config = dict(
    depths=[2, 4, 4],
    optimizer='soap',
    lr_schedule='cosine_restarts',
)
Rows from block 7 of a small image classifier, named by matrix and row number. Rows with one number belong to one channel. Each number is 128 + 32 x the weight over its row's rms, rounded and kept within 0 to 255. All counts start at 0. Numbers have three digits each.
After each channel's rows are labels from the 100 images, of 14848, where the channel reaches its highest value: "top examples" is what is common among them. Only what is clearly more common there than usual is listed. The data: photos of plants, animals and fungi (iNaturalist). In brackets: how many of the 100.
# convs0: expand pointwise conv (model.blocks.7.convs.0.weight, 384x96x1x1), inputs 0-95
# convs1: depthwise 5x5 conv (model.blocks.7.convs.1.weight, 384x1x5x5, trained with AdamW), a 5x5 kernel
# convs2: project pointwise conv (model.blocks.7.convs.2.weight, 96x384x1x1, transposed), outputs 0-95

convs0.374:077124149161126157134130111141175119152179168082101138076163120106150110101154103149140194165143131113105084157086196110146101081128175089131143103136136153146147159177158120075062144133158172148149147084120176146118167149161159099120180168180086151143111176130115111168124122176161074185
convs1.374:145099098159163108085121108103070120196146083126117157142084115078094104128
convs2.374:084177158107161111139177174118097114127167167137095132102188137106136165144166110144135088180137185107106173160115158142028105120100062138141137119156077166126130106105100143137102114139160151158147113092120141136157183199164146108127096126153125155065149145146121157068108058129109172157
top examples: class Aves (93); phylum Chordata (93); order Passeriformes (50)

convs0.328:105141119149107098119087128140129126160147155117100118107128151125101139097136112127078148133145073119137097150137115053170103141150169190086107193137113187105212144137077140086131128178121142105205109161148115097154068146162134061144145128077145099154083137119142175102099139186091170179
convs1.328:164153144134141156149154153156173135141151178162126151132168165172194169175
convs2.328:122082135148101153145187062154174173135174173118172105150151149119138088067122174104166151106120166150140160130125190128155098101067160109124055135116069167163164145114157127106094141112081152100122162091092090085163196090099108139081102174129144147110156125106119101171123122121107088133
top examples: phylum Chordata (93); class Aves (92); order Passeriformes (66)

convs0.261:111147224180124102064125085166131142133116154118127167089151110079092078093154127158158110127160151142173143181162119117094079107150117082116131106155176115096095097133171113111100106102160083100081086168145146175159135067088074117115105121156158084168128136083122148181121149144170112150
convs1.261:088102125110093076129176166085064153169160087096155153136105131103113114111
convs2.261:131089080123115101111190100149155177145138129137130123179160155129128155108137120121071079117153160175085177086150094134112063169137076130097110140134127121038153126170074128100140154177145148062165153181095105125125101097121167172149153175167143106098144115108105154092195142107084107125
top examples: phylum Chordata (95); class Aves (91)

convs0.356:204104134192083082087159119157139161121106127163144118193148130102079195106106157153114095089135093117124136173126086120082136094147108139109156125116184140090145108142178164118115094087053103108133094118143105170143183108148180127108138119087169123074056140131147128104163176119172121134
convs1.356:099160153133113080152193180149084090117132115103161143113087086163168140106
convs2.356:095122097125121112121133112151156144128189127174138103117148067102080119108154096157101189106180097141079182161127072112063086183100127089075133144148217129124162100126105092116106157141115094112106118083144151092101128094167111110150153104111191123116107149113126157133132189106103094206
top examples: phylum Chordata (95); class Aves (93); order Charadriiformes (32)

convs0.316:118148128167130154065142125144131133058200148083110173131073142106154114148153126206091124125134184123104119178207095096155124080153139127103076122145175125091124122133120162146080142098120118163210055071126093133134152092107129161081103149156127130130072090131139163151129145143114123119
convs1.316:131160153114176064131111076167123143113095192118175115100167101149112108151
convs2.316:122142166123116111129130158144145119121155094145140124113136154135194180146128182168129166104174181176146097105156129112063166087147104080137062115143172139140134134106075157122105169146096165190157062107137134144103081166107126135104117089070164129114091156116178146093118117078057065105
top examples: phylum Arthropoda (65); class Insecta (59); order Lepidoptera (46)

convs0.335:165121088031133116140116123177135135137097119151158111126065106107093086094109117166148131157131154123095109132155160126154087127127122132123173055183099107093153140136189158094126082118169128038086149128081122184170110119134143105129092160139061085150142110143075145161103075096104145137
convs1.335:139144149144132150161163159148148179181157152145187180172146145162148154171
convs2.335:128089113142120085133158078174130167114159159089132117124200173113160153095191173053113142085092184145138117107140125086101180152099136097081095140120145114130105131118121146071096146103105141150118131111190097127124161095147148161079065131116110170076095164082156132115042132162134124140
top examples: phylum Arthropoda (75); class Insecta (73); order Lepidoptera (57)

convs0.268:132114083097188143096147066108112160150120100138103100167056102095165117083129129128136095135136059077140150145146081121090114144108157115170126159120138125073136162054131034160146147116135115156184152184139109097094109098117126178147080121127122078085170118164106068106139156146144141128
convs1.268:099133136146178116161208167156173169125124148139141115106125146172087084098
convs2.268:103130105141155164153110147122074132160139186193088112115114147108151147078071143110131143143131127131126188142133110128077130131089161139094092180121099085168158126072165091091075150095122073093179139192168153110134113131082083147210121110162133165134130111135171175097148146139103196122
top examples: phylum Arthropoda (84); class Insecta (79); order Coleoptera (38); family: Coccinellidae (30)

convs0.136:092114145144140103117101097110144085108170104153091113068170152130127076097129146093087064082127141170130184117109113084161098107094131137173165127128150222156084137138140162160153128133103142126200162177089087158174082175164113139134128140079125048131161161175154120153129140126131128102
convs1.136:185177186183164180143125129144175143142144132118149166166157132152145094131
convs2.136:154162127135135147151160134097133132150119135079124105163150103145138095085127180143163163111096183172070222104181113146107101172105107124127124131103085131155120093115124080073168191129149107117073110037119147078142126122070116127087140162083122135101134095118080118123127092091119198133
top examples: class Aves (93); phylum Chordata (93); order Passeriformes (73)

convs0.53:128081158155066095136138138175088102144105097114174120119071089068117060161094140105132098115118141184119134135133101119168223198159092141152135159084163137121089106118116124095133135114129093078159174127095122132112059158123131153145093090098085094111119115149099138132162125154113118213
convs1.53:144137136119106120090112117111170088096090127182155182162166066118155158170
convs2.53:166164137163131113156143111102157138166120113143089119133136135167090074098171198128180111133118104130069173155121136113175107158095157063150190133179122101129132093138087139125093134116153193080123150109138131100090165168213186113093127147150149149085194154146097115111192106113101120140
top examples: class Aves (94); phylum Chordata (94)

convs0.247:091194090107145174115122133086123155067129075167178131101082160116145109118115107165135087067179143079119119119140142113147090135091158176110109122096125154137138140089130053188102174127174114166121104163132093129160162103120150200089141144155139115124099134066165091106185170155100134095
convs1.247:113130121111110126113113124127136148128167154104126214224139113094152163095
convs2.247:182116098138123136184081119092098076168152136137094120081091113050100173147108095181144075061111118142139156144105129102099078126111125064139121138116092145179142108104118111084158096112141073165091088121108134134180123154100065150119149089105102067089129161127130125126159165177072124128
top examples: phylum Arthropoda (92); class Insecta (91); order Lepidoptera (66); family: Nymphalidae (29)

convs0.280:170152065091168085143113183118089062102136115123118143135131126123158095200190106141155168112187108106102110144147088152164109169118151121203144171126072121121118103157085046139110170146105101124115101154150144177066135136098116110105115122141159191124136078160107120153126129121101182105
convs1.280:151171164144084128174160115093120138097092084131145091086079124135097077092
convs2.280:059095137090109147166107103078100132152099129193156169087144113138168114068173158074160187117137086155111071121137096134077106108183128089146139153109090134153143132108166092102111121132133111135105171165141114168071171153105107094184137112093142085084161130101116103155129044106147129160
top examples: phylum Arthropoda (71); class Insecta (66); order Coleoptera (39); family: Coccinellidae (31)

convs0.339:155118121149104152144124122100154128173055079145135153090174087113144049103159115170107112142149100068144091084129131121074141143155070119141124181114224166123128146165195085112147105095136135121116156138135129112072081117109113144140090162076058129141151174129111085114119146167107097113
convs1.339:077149146099084093167141078084144157111101147153132079122168129088081130160
convs2.339:142173091163135137177089117150095140097150126132069121111159156144080105052152103154087151187123123068125143143155085120096157111178137136124117084127218095115078140135110148181161152129143181128099124164118150105088119067177147099162097094112148128114140114109109143093203151088186122110
top examples: order Lepidoptera (41); family: Lycaenidae (34)

convs0.168:135099165128086088128159151055122164124205162185177155148147185143126105090126150119162128099164153178122112128114140105163125105145110105165135166117147158085099081124176158152121130069110063104150125142128153144094117095138148194130108090164114126060069133157151121114142163213135106097
convs1.168:140152126089119192125092122157149089079156174104087099174156111094123154090
convs2.168:148135123141124069107137079170124153149110130191181141127213171067147088102104170122076134155146100139106158128143135099130090130178103106136103136090172106123121074126098122161110128149140061094114141154100198131139209111113128064111161100159173181123138118130159157097185141147117113167
top examples: phylum Chordata (93); class Aves (92); order Passeriformes (55)

convs0.237:151179155128126190155127125162137135158141099102171116145139071060115124024135084098131150176116149123128116100134122114096134143095121120099107117149117186203132071084115053135150120122099156136073065149142128137176067156184159119147125107161078133087116164152152138147128101156133111160
convs1.237:148134073121169169185099067145127115101123146100084100175147155105086118122
convs2.237:114134117106129182145092137177135122178111128178064073117114093091173090027129163115172132110173107130061157147152133093117126137151096144148083131091168150138128147126148138146226144184110150150080084132176140135164128166096131165091104108123167111130113096137175113091116121178109130129
top examples: order Lepidoptera (31)

convs0.260:138166100134162154117155170156130121070114109077163068130076103110147139146131092086133171104169125202103113163081210039114123102141159146174097132138101110164140136134091157163161163097102131102159194103097144133098141153122161083123199164152125134190148112127162134142156142149151135131
convs1.260:132093097111122137118085078113154167110097097139194161102088108155092097077
convs2.260:140180136147116133139125135165096109128181111143086165167136099063129152163086129179171171104112163115124098169085119139163133096105103162172175104067086158146128092193098096141150110111145167102150146185097120134111086173097103137084109130069129084097110132193139183140101124172108130193
top examples: order Lepidoptera (36)

convs0.327:170169126195127113135178109136156185119102109110070136135122099160091045171141110162130099091179163170118118086124189120079068103142099170148085103156103144110173131138099131159049135137174109098159157131173123125144099146128171111161121160137125199138122142149107159145160157143145071138
convs1.327:102140123115096137182146109087166171099098093168140071079132172151114092152
convs2.327:201113104116130187157145145187130141112170107104141071162139126122112135131077129132108122131113089114120098134177080110079084118135137130052163118080125128121141138110121135132107129087107211095141192126143064132097175173114139099152123124106156104041115146123119223128149115089150131173
top examples: order Lepidoptera (34)

convs0.60:157158111137100165127138095154157153124160176129150124072143129140089130131087110121137089139122127089163100063162118078161056099134094173145079113121185095143134176078120116094083121112116112146131124151146118132151163133087063108111112098188115137130098170183084131169207183154200098133
convs1.60:095093114106096079129181143070077150158125073083137121090127095127104111140
convs2.60:204149140122092125145164098143133116096188140104124101145139108138066069128155166131077109127108136175064137128180151141180105090110141140087089126178180104121104127124169188074153114098129139110117125124069141131118160141100084139083092136074120159091099138168086043132146125141126192110
top examples: class Aves (89); order Passeriformes (53)

convs0.62:159104119063055110090102199151159151098116134122107149126069125115126150078122134094116081085108128149161071082166141064070060156160105096144105186139075130128112150151150101132118121119099146161136111141109159112122114104115104130135110174134110092098060161137208143097097189122141108135
convs1.62:147093061143111165171139183178161197152118150154155122114112112105111141130
convs2.62:113166122120163151152103112194117157140071110118155156171142095165088167162152158113161139087120118135129108073133133171163151216139142169093123098141122060135133110170113155158132117187147137067088185124163100113154079088105171116157076169182140075123133066130152104133137115157137150165
top examples: class Aves (94); phylum Chordata (94)

convs0.140:134097100056190160099159150158188106166087104185155107184105174118152147128117091099146135087104143139093092155178099133093133114180169065115120146097118206175051123192108171141113125165170109115106146153130124123128145146135117097081134134134173152126114140100127119143192121150131084126
convs1.140:152117122150162145121095110097131107084084108115157143129062094183188177135
convs2.140:155131146147127083099133121177129104163137193103053106107145168162135097115142090164127135161136070185136174170118168153152095148180128102158057128161136108135107164118114118063111142200106128164118167147175124160124123130041079086148120149117158130134112108108179084129175093154139095117
top examples: order Lepidoptera (36)

convs0.246:065098180166128129141133167147135147110105208102104127124164109094081116130111071149176109144113110062094153105155126130121093119129120178135113145138129166125122172125225178096101155116172141159097166128119143126146081126081099122093133113148066136136085168148122152174162164110217151149
convs1.246:125075121128092193111088163170194150111168176117153132135147107141161122107
convs2.246:158204160115132073137132134097094124094131137148134146142138055151084143147101142169089090111100066137152145130186141127179114109133047159132101150124147106105157115189070074163139117146099119101134087105122115099169098118105128166078134108130081152086082145075117101052124114124071121157
top examples: class Aves (91); order Charadriiformes (25)

convs0.323:141042075088128149115122170139156151168104171083099119156130175049107081125146091083130092125141099132122134124123059110086068123144127147091118126132125131134082173114209118133107101136105126179086105128144152108143115140089093094162111179104176153104103145212137139149108144158183120136
convs1.323:164153167132122149161233172179155120156136140112111132108103117121117126092
convs2.323:148164178157136142142059114143073094129174139107206126125117109141085177142093121160138151117130141143119139114171120171098100137118134107060153127136154126163119121149104112198112158157129132068106158087173172137109124135107112094079061106175122136063177103054141130143181175112088100156
top examples: phylum Chordata (99); class Aves (98); order Charadriiformes (29)

convs0.305:112129151144166123137132164157129100131159183123087120051073077060117142168088124098150194147161118110105153132054106135111083124158119105164124117098151106140102092105127126147096136112122162147149112131124203122111193175157131179126169119168151206142093135122154114179116167158197141147
convs1.305:084112157133073082121174167082079113132114067105152154153105096138146145145
convs2.305:118163136134113140182142130133111131089139133094197082102105070099130155124102140092127104127097201109127138150226154158122143104115167109096201098150094158144139125134125164118100198137156115158114131094118109094060126159138115132097072137119116214094093146124141062118102161086131106173
top examples: class Aves (90); order Passeriformes (64)

convs0.273:157175153122128114057133163144157126149150143107160063134066164124136146113084171089078087127147122094102100110124112072123091109136151107129122074150147108154123116143144132109096106178087144078072183070129104115084176191128159103162084104157126124196101140159178128135142137101131130208
convs1.273:083095120119122081104109099090157164136130097143177174150134088122102079068
convs2.273:119157126184158152107121200131112070162111122126124137118092138138161146121108124132091110132087178137071153093113106117171094102074099133110112083159081152149071087133124145113180125056072160148117081147104102129085139162128173148104159087131161097121057135108123179057107150184117158166
top examples: phylum Arthropoda (90); class Insecta (89); order Lepidoptera (78); family: Nymphalidae (53)

convs0.244:096114116133207113079115127112164158188127125150113114150092107158079122134231190130108087135103138111150092133159125142150181146125182151153130104179168080145105108087121130112138109155155093105093128150091143075120126129093120132098067128159085141142097140101116162051110108125116100046
convs1.244:162146119116115137141144164172073075070107116121165165084084126145168130088
convs2.244:065112139188143172169101130131104144144128091140116163140120188137176084131124200106068089102121118185153167167114147081091182096145144042138177101124134096147051096081152118104164141118094159140100154108091107125130117115107091166166177105145101137145161155083111120134114131152128107168
top examples: order Lepidoptera (36)