Weights of a small image classifier.
Model: 0.752M parameters, norm batchnorm, depths [2, 4, 4], widths [24, 48, 96].
Training: soap at rate 0.0038, 9000 steps, batches of 512, held-out accuracy 56%.
Data: trained on photos of plants, animals and fungi (iNaturalist), 155796 training examples, 29.6 epochs.
Rows from block 7 of a small image classifier, named by matrix and row number. Rows with one number belong to one channel. Each number is 200 + 20 x the weight over its row's rms, rounded and kept within 0 to 999. All counts start at 0.
After each channel's rows are labels from the 100 images, of 14848, where the channel reaches its highest value: "responds to" is what is common among them. Only what is clearly more common there than usual is listed. The data: photos of plants, animals and fungi (iNaturalist).
# convs0: expand pointwise conv (model.blocks.7.convs.0.weight, 384x96x1x1), inputs 0-95
# convs1: depthwise 5x5 conv (model.blocks.7.convs.1.weight, 384x1x5x5, trained with AdamW), a 5x5 kernel
# convs2: project pointwise conv (model.blocks.7.convs.2.weight, 96x384x1x1, transposed), outputs 0-95

convs0.130,172,202,205,186,225,194,220,218,201,197,215,177,201,182,218,208,184,139,220,229,221,189,209,189,186,191,162,217,203,185,181,184,190,200,197,232,217,201,192,224,185,210,189,222,181,238,179,200,177,212,198,225,211,194,171,226,197,180,165,197,187,214,210,178,220,222,215,225,200,193,251,167,199,204,205,217,183,211,215,202,249,184,204,210,208,209,248,177,200,226,213,225,190,207,188,170
convs1.130,232,214,215,208,205,202,201,204,207,217,214,218,216,231,226,231,237,229,243,220,187,199,191,200,194
convs2.130,175,214,215,198,220,142,225,206,208,228,198,180,200,224,237,219,217,196,189,216,210,219,191,231,189,205,192,218,210,237,191,193,198,184,163,226,210,213,199,205,206,181,207,153,199,208,222,155,219,184,233,181,189,228,178,191,180,199,184,221,217,201,170,200,208,211,206,194,176,172,214,194,218,165,192,189,210,204,202,200,189,188,213,185,167,212,211,222,198,216,170,218,149,213,179,219
responds to: kingdom Plantae; phylum Tracheophyta; class: Liliopsida; order Asparagales

convs0.197,186,194,170,172,204,219,209,196,192,190,199,229,223,204,240,218,197,261,193,177,231,157,203,223,207,189,228,157,202,203,228,219,210,174,191,214,181,216,170,195,206,167,203,214,206,170,181,178,201,205,185,215,197,217,189,199,196,220,208,226,194,210,215,190,200,201,234,195,214,219,198,194,195,208,179,211,233,217,190,233,208,174,176,249,204,193,201,200,160,227,189,192,191,220,224,184
convs1.197,181,202,192,160,156,202,221,222,224,216,174,212,195,210,220,196,219,219,220,207,165,188,207,205,218
convs2.197,211,223,220,196,217,173,214,188,188,217,180,212,226,217,172,194,201,202,221,213,205,217,181,245,208,169,216,163,194,189,177,187,184,187,214,229,213,212,176,222,175,253,164,210,223,196,193,204,199,200,188,185,212,219,204,178,179,195,177,202,208,193,216,198,187,173,185,195,190,198,209,205,206,208,207,147,189,193,211,160,170,195,215,200,227,211,185,265,172,199,168,200,198,199,210,173
responds to: phylum Arthropoda; class Insecta

convs0.269,190,191,186,209,188,186,212,205,194,209,205,202,166,191,181,201,195,230,186,168,205,227,193,213,209,200,227,184,201,208,216,195,172,195,198,214,164,221,220,160,243,195,155,193,178,213,191,192,213,219,186,185,238,220,188,206,173,185,230,164,238,196,233,180,190,237,210,172,201,200,207,196,177,187,175,207,191,189,170,207,186,247,207,201,188,217,254,173,184,207,185,183,202,190,210,201
convs1.269,233,214,249,229,238,211,199,214,192,212,204,181,180,173,207,201,189,203,205,202,208,217,236,200,212
convs2.269,208,222,176,207,198,228,177,184,216,191,176,215,170,163,206,226,206,172,213,221,216,188,212,194,212,170,181,210,191,185,201,203,164,221,178,202,214,195,187,182,209,259,204,211,179,197,188,173,203,173,201,206,206,173,196,176,180,211,202,204,198,193,181,185,204,183,212,214,207,217,175,219,196,206,177,280,208,174,202,197,189,195,178,181,181,196,239,220,211,183,228,171,198,190,212,166
responds to: kingdom Plantae; phylum Tracheophyta; class Magnoliopsida

convs0.157,221,211,192,187,209,162,224,176,208,203,201,212,208,219,202,172,221,202,206,201,224,174,190,212,194,210,191,207,203,200,204,181,190,240,193,174,198,222,196,202,225,211,239,193,210,186,214,186,231,204,172,213,176,179,244,223,148,224,162,222,177,182,182,186,201,199,256,223,219,199,197,216,197,192,211,219,186,218,187,185,160,184,216,218,187,181,205,220,184,174,218,236,207,177,201,221
convs1.157,170,191,200,219,211,179,190,189,227,214,178,176,172,231,215,211,185,167,217,207,215,173,171,206,215
convs2.157,176,172,213,211,184,221,172,176,206,186,180,215,215,223,259,197,199,198,207,191,196,164,191,225,224,191,212,197,214,187,229,201,219,181,215,214,174,256,193,177,222,193,225,233,201,218,211,221,213,203,191,216,196,220,221,218,173,258,217,215,188,195,167,239,223,214,200,199,198,213,200,211,229,201,204,205,177,202,186,215,230,185,181,190,222,213,211,237,198,216,195,198,201,224,198,207
responds to: phylum Arthropoda; class Insecta

convs0.133,218,175,258,149,178,198,181,184,192,212,192,183,198,186,203,190,188,192,201,192,253,235,190,219,193,215,204,177,209,190,224,196,183,207,207,210,219,193,176,181,203,190,194,195,208,218,176,185,227,164,182,172,216,180,207,185,214,174,172,207,201,180,163,209,222,219,172,210,219,211,182,203,199,189,226,202,214,223,224,177,225,180,225,219,194,189,212,212,160,200,171,220,213,173,221,179
convs1.133,201,213,223,222,215,198,225,223,224,212,176,192,182,177,171,163,195,180,166,165,196,195,190,194,199
convs2.133,159,197,235,162,238,208,183,191,229,242,174,195,230,201,203,231,230,141,187,179,194,230,203,196,193,202,183,159,186,218,189,200,212,222,207,225,183,203,203,168,187,212,197,213,212,183,199,221,197,213,194,170,175,191,212,204,206,201,214,184,192,166,230,193,213,201,188,207,179,191,222,218,202,175,180,233,154,198,203,182,220,205,191,200,199,208,198,182,184,186,202,217,204,195,164,181
responds to: kingdom Plantae; phylum Tracheophyta; class Magnoliopsida

convs0.165,223,245,218,218,203,185,217,193,185,249,177,236,164,183,177,192,166,248,233,231,176,208,204,173,203,235,187,206,201,227,181,210,187,154,227,209,208,180,210,187,187,184,211,220,234,170,222,202,207,198,211,203,195,200,182,204,176,204,209,212,206,173,209,210,222,210,187,211,212,172,178,184,227,198,180,205,194,198,171,214,193,219,203,209,190,196,226,218,161,191,203,202,201,216,205,221
convs1.165,213,170,193,175,190,186,178,183,200,212,201,168,193,216,234,212,173,184,217,239,208,189,187,184,232
convs2.165,182,221,218,193,245,196,203,201,184,178,205,194,179,209,224,181,197,249,198,154,213,200,213,195,215,234,177,234,208,225,214,217,217,197,222,250,196,199,193,213,179,184,212,189,226,183,232,192,213,202,215,181,188,168,221,191,205,199,179,222,213,203,202,204,186,205,203,169,182,198,168,188,166,194,197,236,200,225,171,192,195,189,241,198,193,235,178,224,177,181,187,191,220,215,205,233
responds to: phylum Arthropoda; class Insecta

convs0.1,193,239,185,207,202,232,190,170,196,217,182,202,212,203,209,217,220,237,201,200,218,219,210,192,208,195,189,225,214,213,207,199,195,208,206,186,216,214,206,218,166,216,225,240,176,222,210,215,223,225,189,161,199,194,212,197,224,175,206,187,169,217,216,209,196,173,196,202,224,196,173,219,191,203,137,203,185,182,187,226,211,193,218,220,213,177,212,229,214,167,222,191,202,258,236,178
convs1.1,169,182,183,180,189,183,222,211,200,199,179,211,210,206,161,161,205,225,203,177,169,176,197,185,183
convs2.1,211,213,205,216,175,195,182,201,194,200,190,166,174,186,245,219,205,217,222,213,238,210,220,229,183,172,200,196,163,190,195,169,195,211,168,225,171,187,156,179,198,178,205,186,180,182,225,170,200,189,208,163,204,220,194,205,248,245,188,208,208,185,224,184,178,204,203,205,186,225,217,228,171,216,201,150,193,209,214,189,183,180,210,172,190,181,199,189,191,200,200,192,207,191,206,211
responds to: phylum Arthropoda; class Insecta; order Coleoptera; family: Coccinellidae

convs0.151,166,218,189,216,208,247,183,216,221,185,218,196,224,214,177,188,172,205,204,214,210,194,246,227,161,167,178,229,194,210,183,226,195,194,168,197,176,200,199,200,176,218,185,191,191,202,156,190,226,191,189,172,173,218,171,198,153,235,189,226,217,204,185,186,195,192,190,185,167,189,201,192,234,169,188,203,194,207,225,213,167,202,215,181,200,193,214,214,181,204,202,222,175,197,217,195
convs1.151,186,188,227,184,186,192,191,231,197,176,187,181,225,191,183,184,174,233,201,178,216,172,218,220,169
convs2.151,198,194,206,185,217,157,251,210,182,204,174,192,193,198,214,183,199,196,184,147,203,217,214,224,179,211,196,164,160,191,196,216,186,217,222,188,222,189,187,203,183,193,179,191,195,185,164,201,193,190,215,217,202,195,168,190,201,184,195,185,216,207,197,209,202,197,244,178,232,207,221,215,172,192,185,213,185,194,216,261,216,202,215,226,199,235,203,215,207,186,236,211,173,203,211,243
responds to: class Insecta; phylum Arthropoda

convs0.64,154,204,248,202,233,182,202,226,199,214,230,154,171,207,234,194,185,199,207,206,214,197,199,195,216,194,229,191,217,203,192,197,181,208,196,181,154,190,222,195,198,191,190,203,230,216,179,183,189,205,216,211,178,186,196,239,184,185,220,157,191,188,216,193,173,231,177,205,211,195,173,210,190,214,212,194,198,190,223,193,178,247,232,187,234,204,221,181,197,170,195,187,210,222,228,204
convs1.64,230,208,218,209,217,225,204,213,199,209,225,220,222,213,229,229,214,218,223,234,220,215,218,223,222
convs2.64,245,165,193,205,198,226,202,200,233,207,191,211,179,220,203,188,189,186,185,200,177,228,196,206,187,189,233,211,220,173,192,205,248,199,204,217,187,226,199,217,198,208,205,180,231,228,151,170,191,207,195,189,192,208,206,194,202,188,215,211,224,179,248,206,183,192,195,189,196,179,202,200,184,170,143,210,188,183,227,172,193,191,168,171,192,198,211,159,184,172,206,185,234,204,199,209
responds to: kingdom Plantae; phylum Tracheophyta; class Magnoliopsida

convs0.46,228,185,208,189,221,201,231,216,173,187,213,211,199,185,182,162,223,196,177,179,193,206,216,188,192,180,199,193,188,200,185,183,201,179,231,184,209,216,224,233,213,202,189,164,177,196,175,183,182,180,263,246,201,167,222,212,216,215,182,227,175,180,210,222,193,194,190,190,191,205,199,171,177,180,225,211,174,225,204,198,216,162,210,177,176,212,198,232,208,217,235,212,200,182,202,216
convs1.46,166,177,198,199,184,183,220,217,175,172,198,233,189,174,191,216,203,169,190,235,211,181,184,215,209
convs2.46,189,210,199,192,183,245,175,231,205,208,197,198,221,226,219,224,183,182,203,201,171,211,170,140,201,217,199,228,189,202,195,201,177,191,218,232,188,219,216,177,194,168,178,215,161,180,207,197,177,213,219,239,199,187,192,208,196,194,193,202,167,189,197,215,187,214,182,214,184,207,188,176,237,188,182,221,186,213,219,237,222,230,206,167,225,192,188,190,238,217,236,194,198,184,218,192
responds to: class Insecta; phylum Arthropoda; order Lepidoptera; family: Pieridae

convs0.138,203,234,209,192,201,169,208,206,198,227,169,222,170,170,209,230,191,194,201,199,233,191,225,158,227,174,226,210,199,206,225,199,214,221,242,218,191,214,220,212,161,159,178,193,206,239,205,229,214,203,208,209,188,189,195,220,170,200,188,198,215,230,170,195,174,193,192,198,191,194,188,167,194,185,211,237,218,179,208,212,223,236,197,184,181,217,211,170,212,212,192,220,224,225,212,199
convs1.138,202,219,177,164,165,202,227,194,184,158,194,216,205,179,159,193,213,201,196,170,188,203,196,196,193
convs2.138,217,200,186,151,216,172,204,201,171,216,207,207,231,220,212,199,199,183,202,201,209,211,226,205,182,182,175,160,177,191,210,219,212,200,211,177,190,219,181,175,206,209,191,242,200,210,178,212,206,185,185,210,170,237,199,178,198,208,236,174,187,166,190,202,197,194,187,168,188,203,213,205,176,217,214,152,218,219,163,219,194,211,175,179,200,257,218,188,195,214,229,193,194,197,167,214
responds to: kingdom Plantae; phylum Tracheophyta; class Magnoliopsida

convs0.256,193,226,171,196,209,221,164,196,206,194,200,187,204,190,181,184,206,210,222,162,205,202,212,177,205,221,204,186,191,170,218,218,183,176,205,228,194,229,177,206,201,176,209,188,214,182,224,196,206,235,194,225,180,181,197,221,222,162,227,202,187,175,191,218,238,180,195,173,216,206,193,190,217,209,223,165,189,222,219,208,201,247,163,152,180,193,209,226,203,222,198,190,202,212,147,203
convs1.256,230,222,224,217,204,231,210,212,206,208,227,205,219,218,226,214,215,228,231,236,205,218,222,204,207
convs2.256,221,181,217,173,191,212,218,186,194,201,231,219,231,186,197,208,197,182,201,187,192,205,225,205,205,187,208,216,209,201,167,225,216,185,201,202,178,200,208,192,167,186,196,187,223,201,198,192,178,182,174,204,199,232,235,239,190,208,212,173,163,171,227,210,183,177,191,212,191,205,188,234,174,194,160,235,182,211,215,152,207,189,190,221,210,209,182,193,164,215,213,200,144,191,240,180
responds to: kingdom Plantae; phylum Tracheophyta; class Magnoliopsida

convs0.380,189,187,179,203,187,244,226,207,217,187,200,206,232,221,215,196,220,194,178,227,209,192,181,183,228,206,185,173,216,186,158,221,233,217,184,170,166,203,194,215,195,189,195,195,241,166,199,224,211,196,204,222,208,195,192,227,179,193,185,230,215,184,164,216,223,203,218,213,197,198,173,164,207,188,182,175,213,189,194,200,161,196,201,173,159,167,229,174,193,217,220,196,210,199,229,190
convs1.380,191,195,210,205,203,183,179,185,200,212,223,203,185,197,217,255,235,213,219,231,233,204,204,218,218
convs2.380,172,180,204,187,194,193,218,199,226,224,221,200,212,167,226,225,191,230,168,217,218,228,187,205,206,218,195,206,185,182,242,207,202,242,162,213,212,189,226,179,224,176,183,200,195,207,192,200,163,179,185,207,217,242,232,211,176,217,232,170,216,208,200,202,197,196,240,211,191,216,219,217,185,204,200,209,177,239,202,205,155,234,230,195,209,182,206,201,168,205,205,181,200,189,205,186
responds to: phylum Chordata; class Aves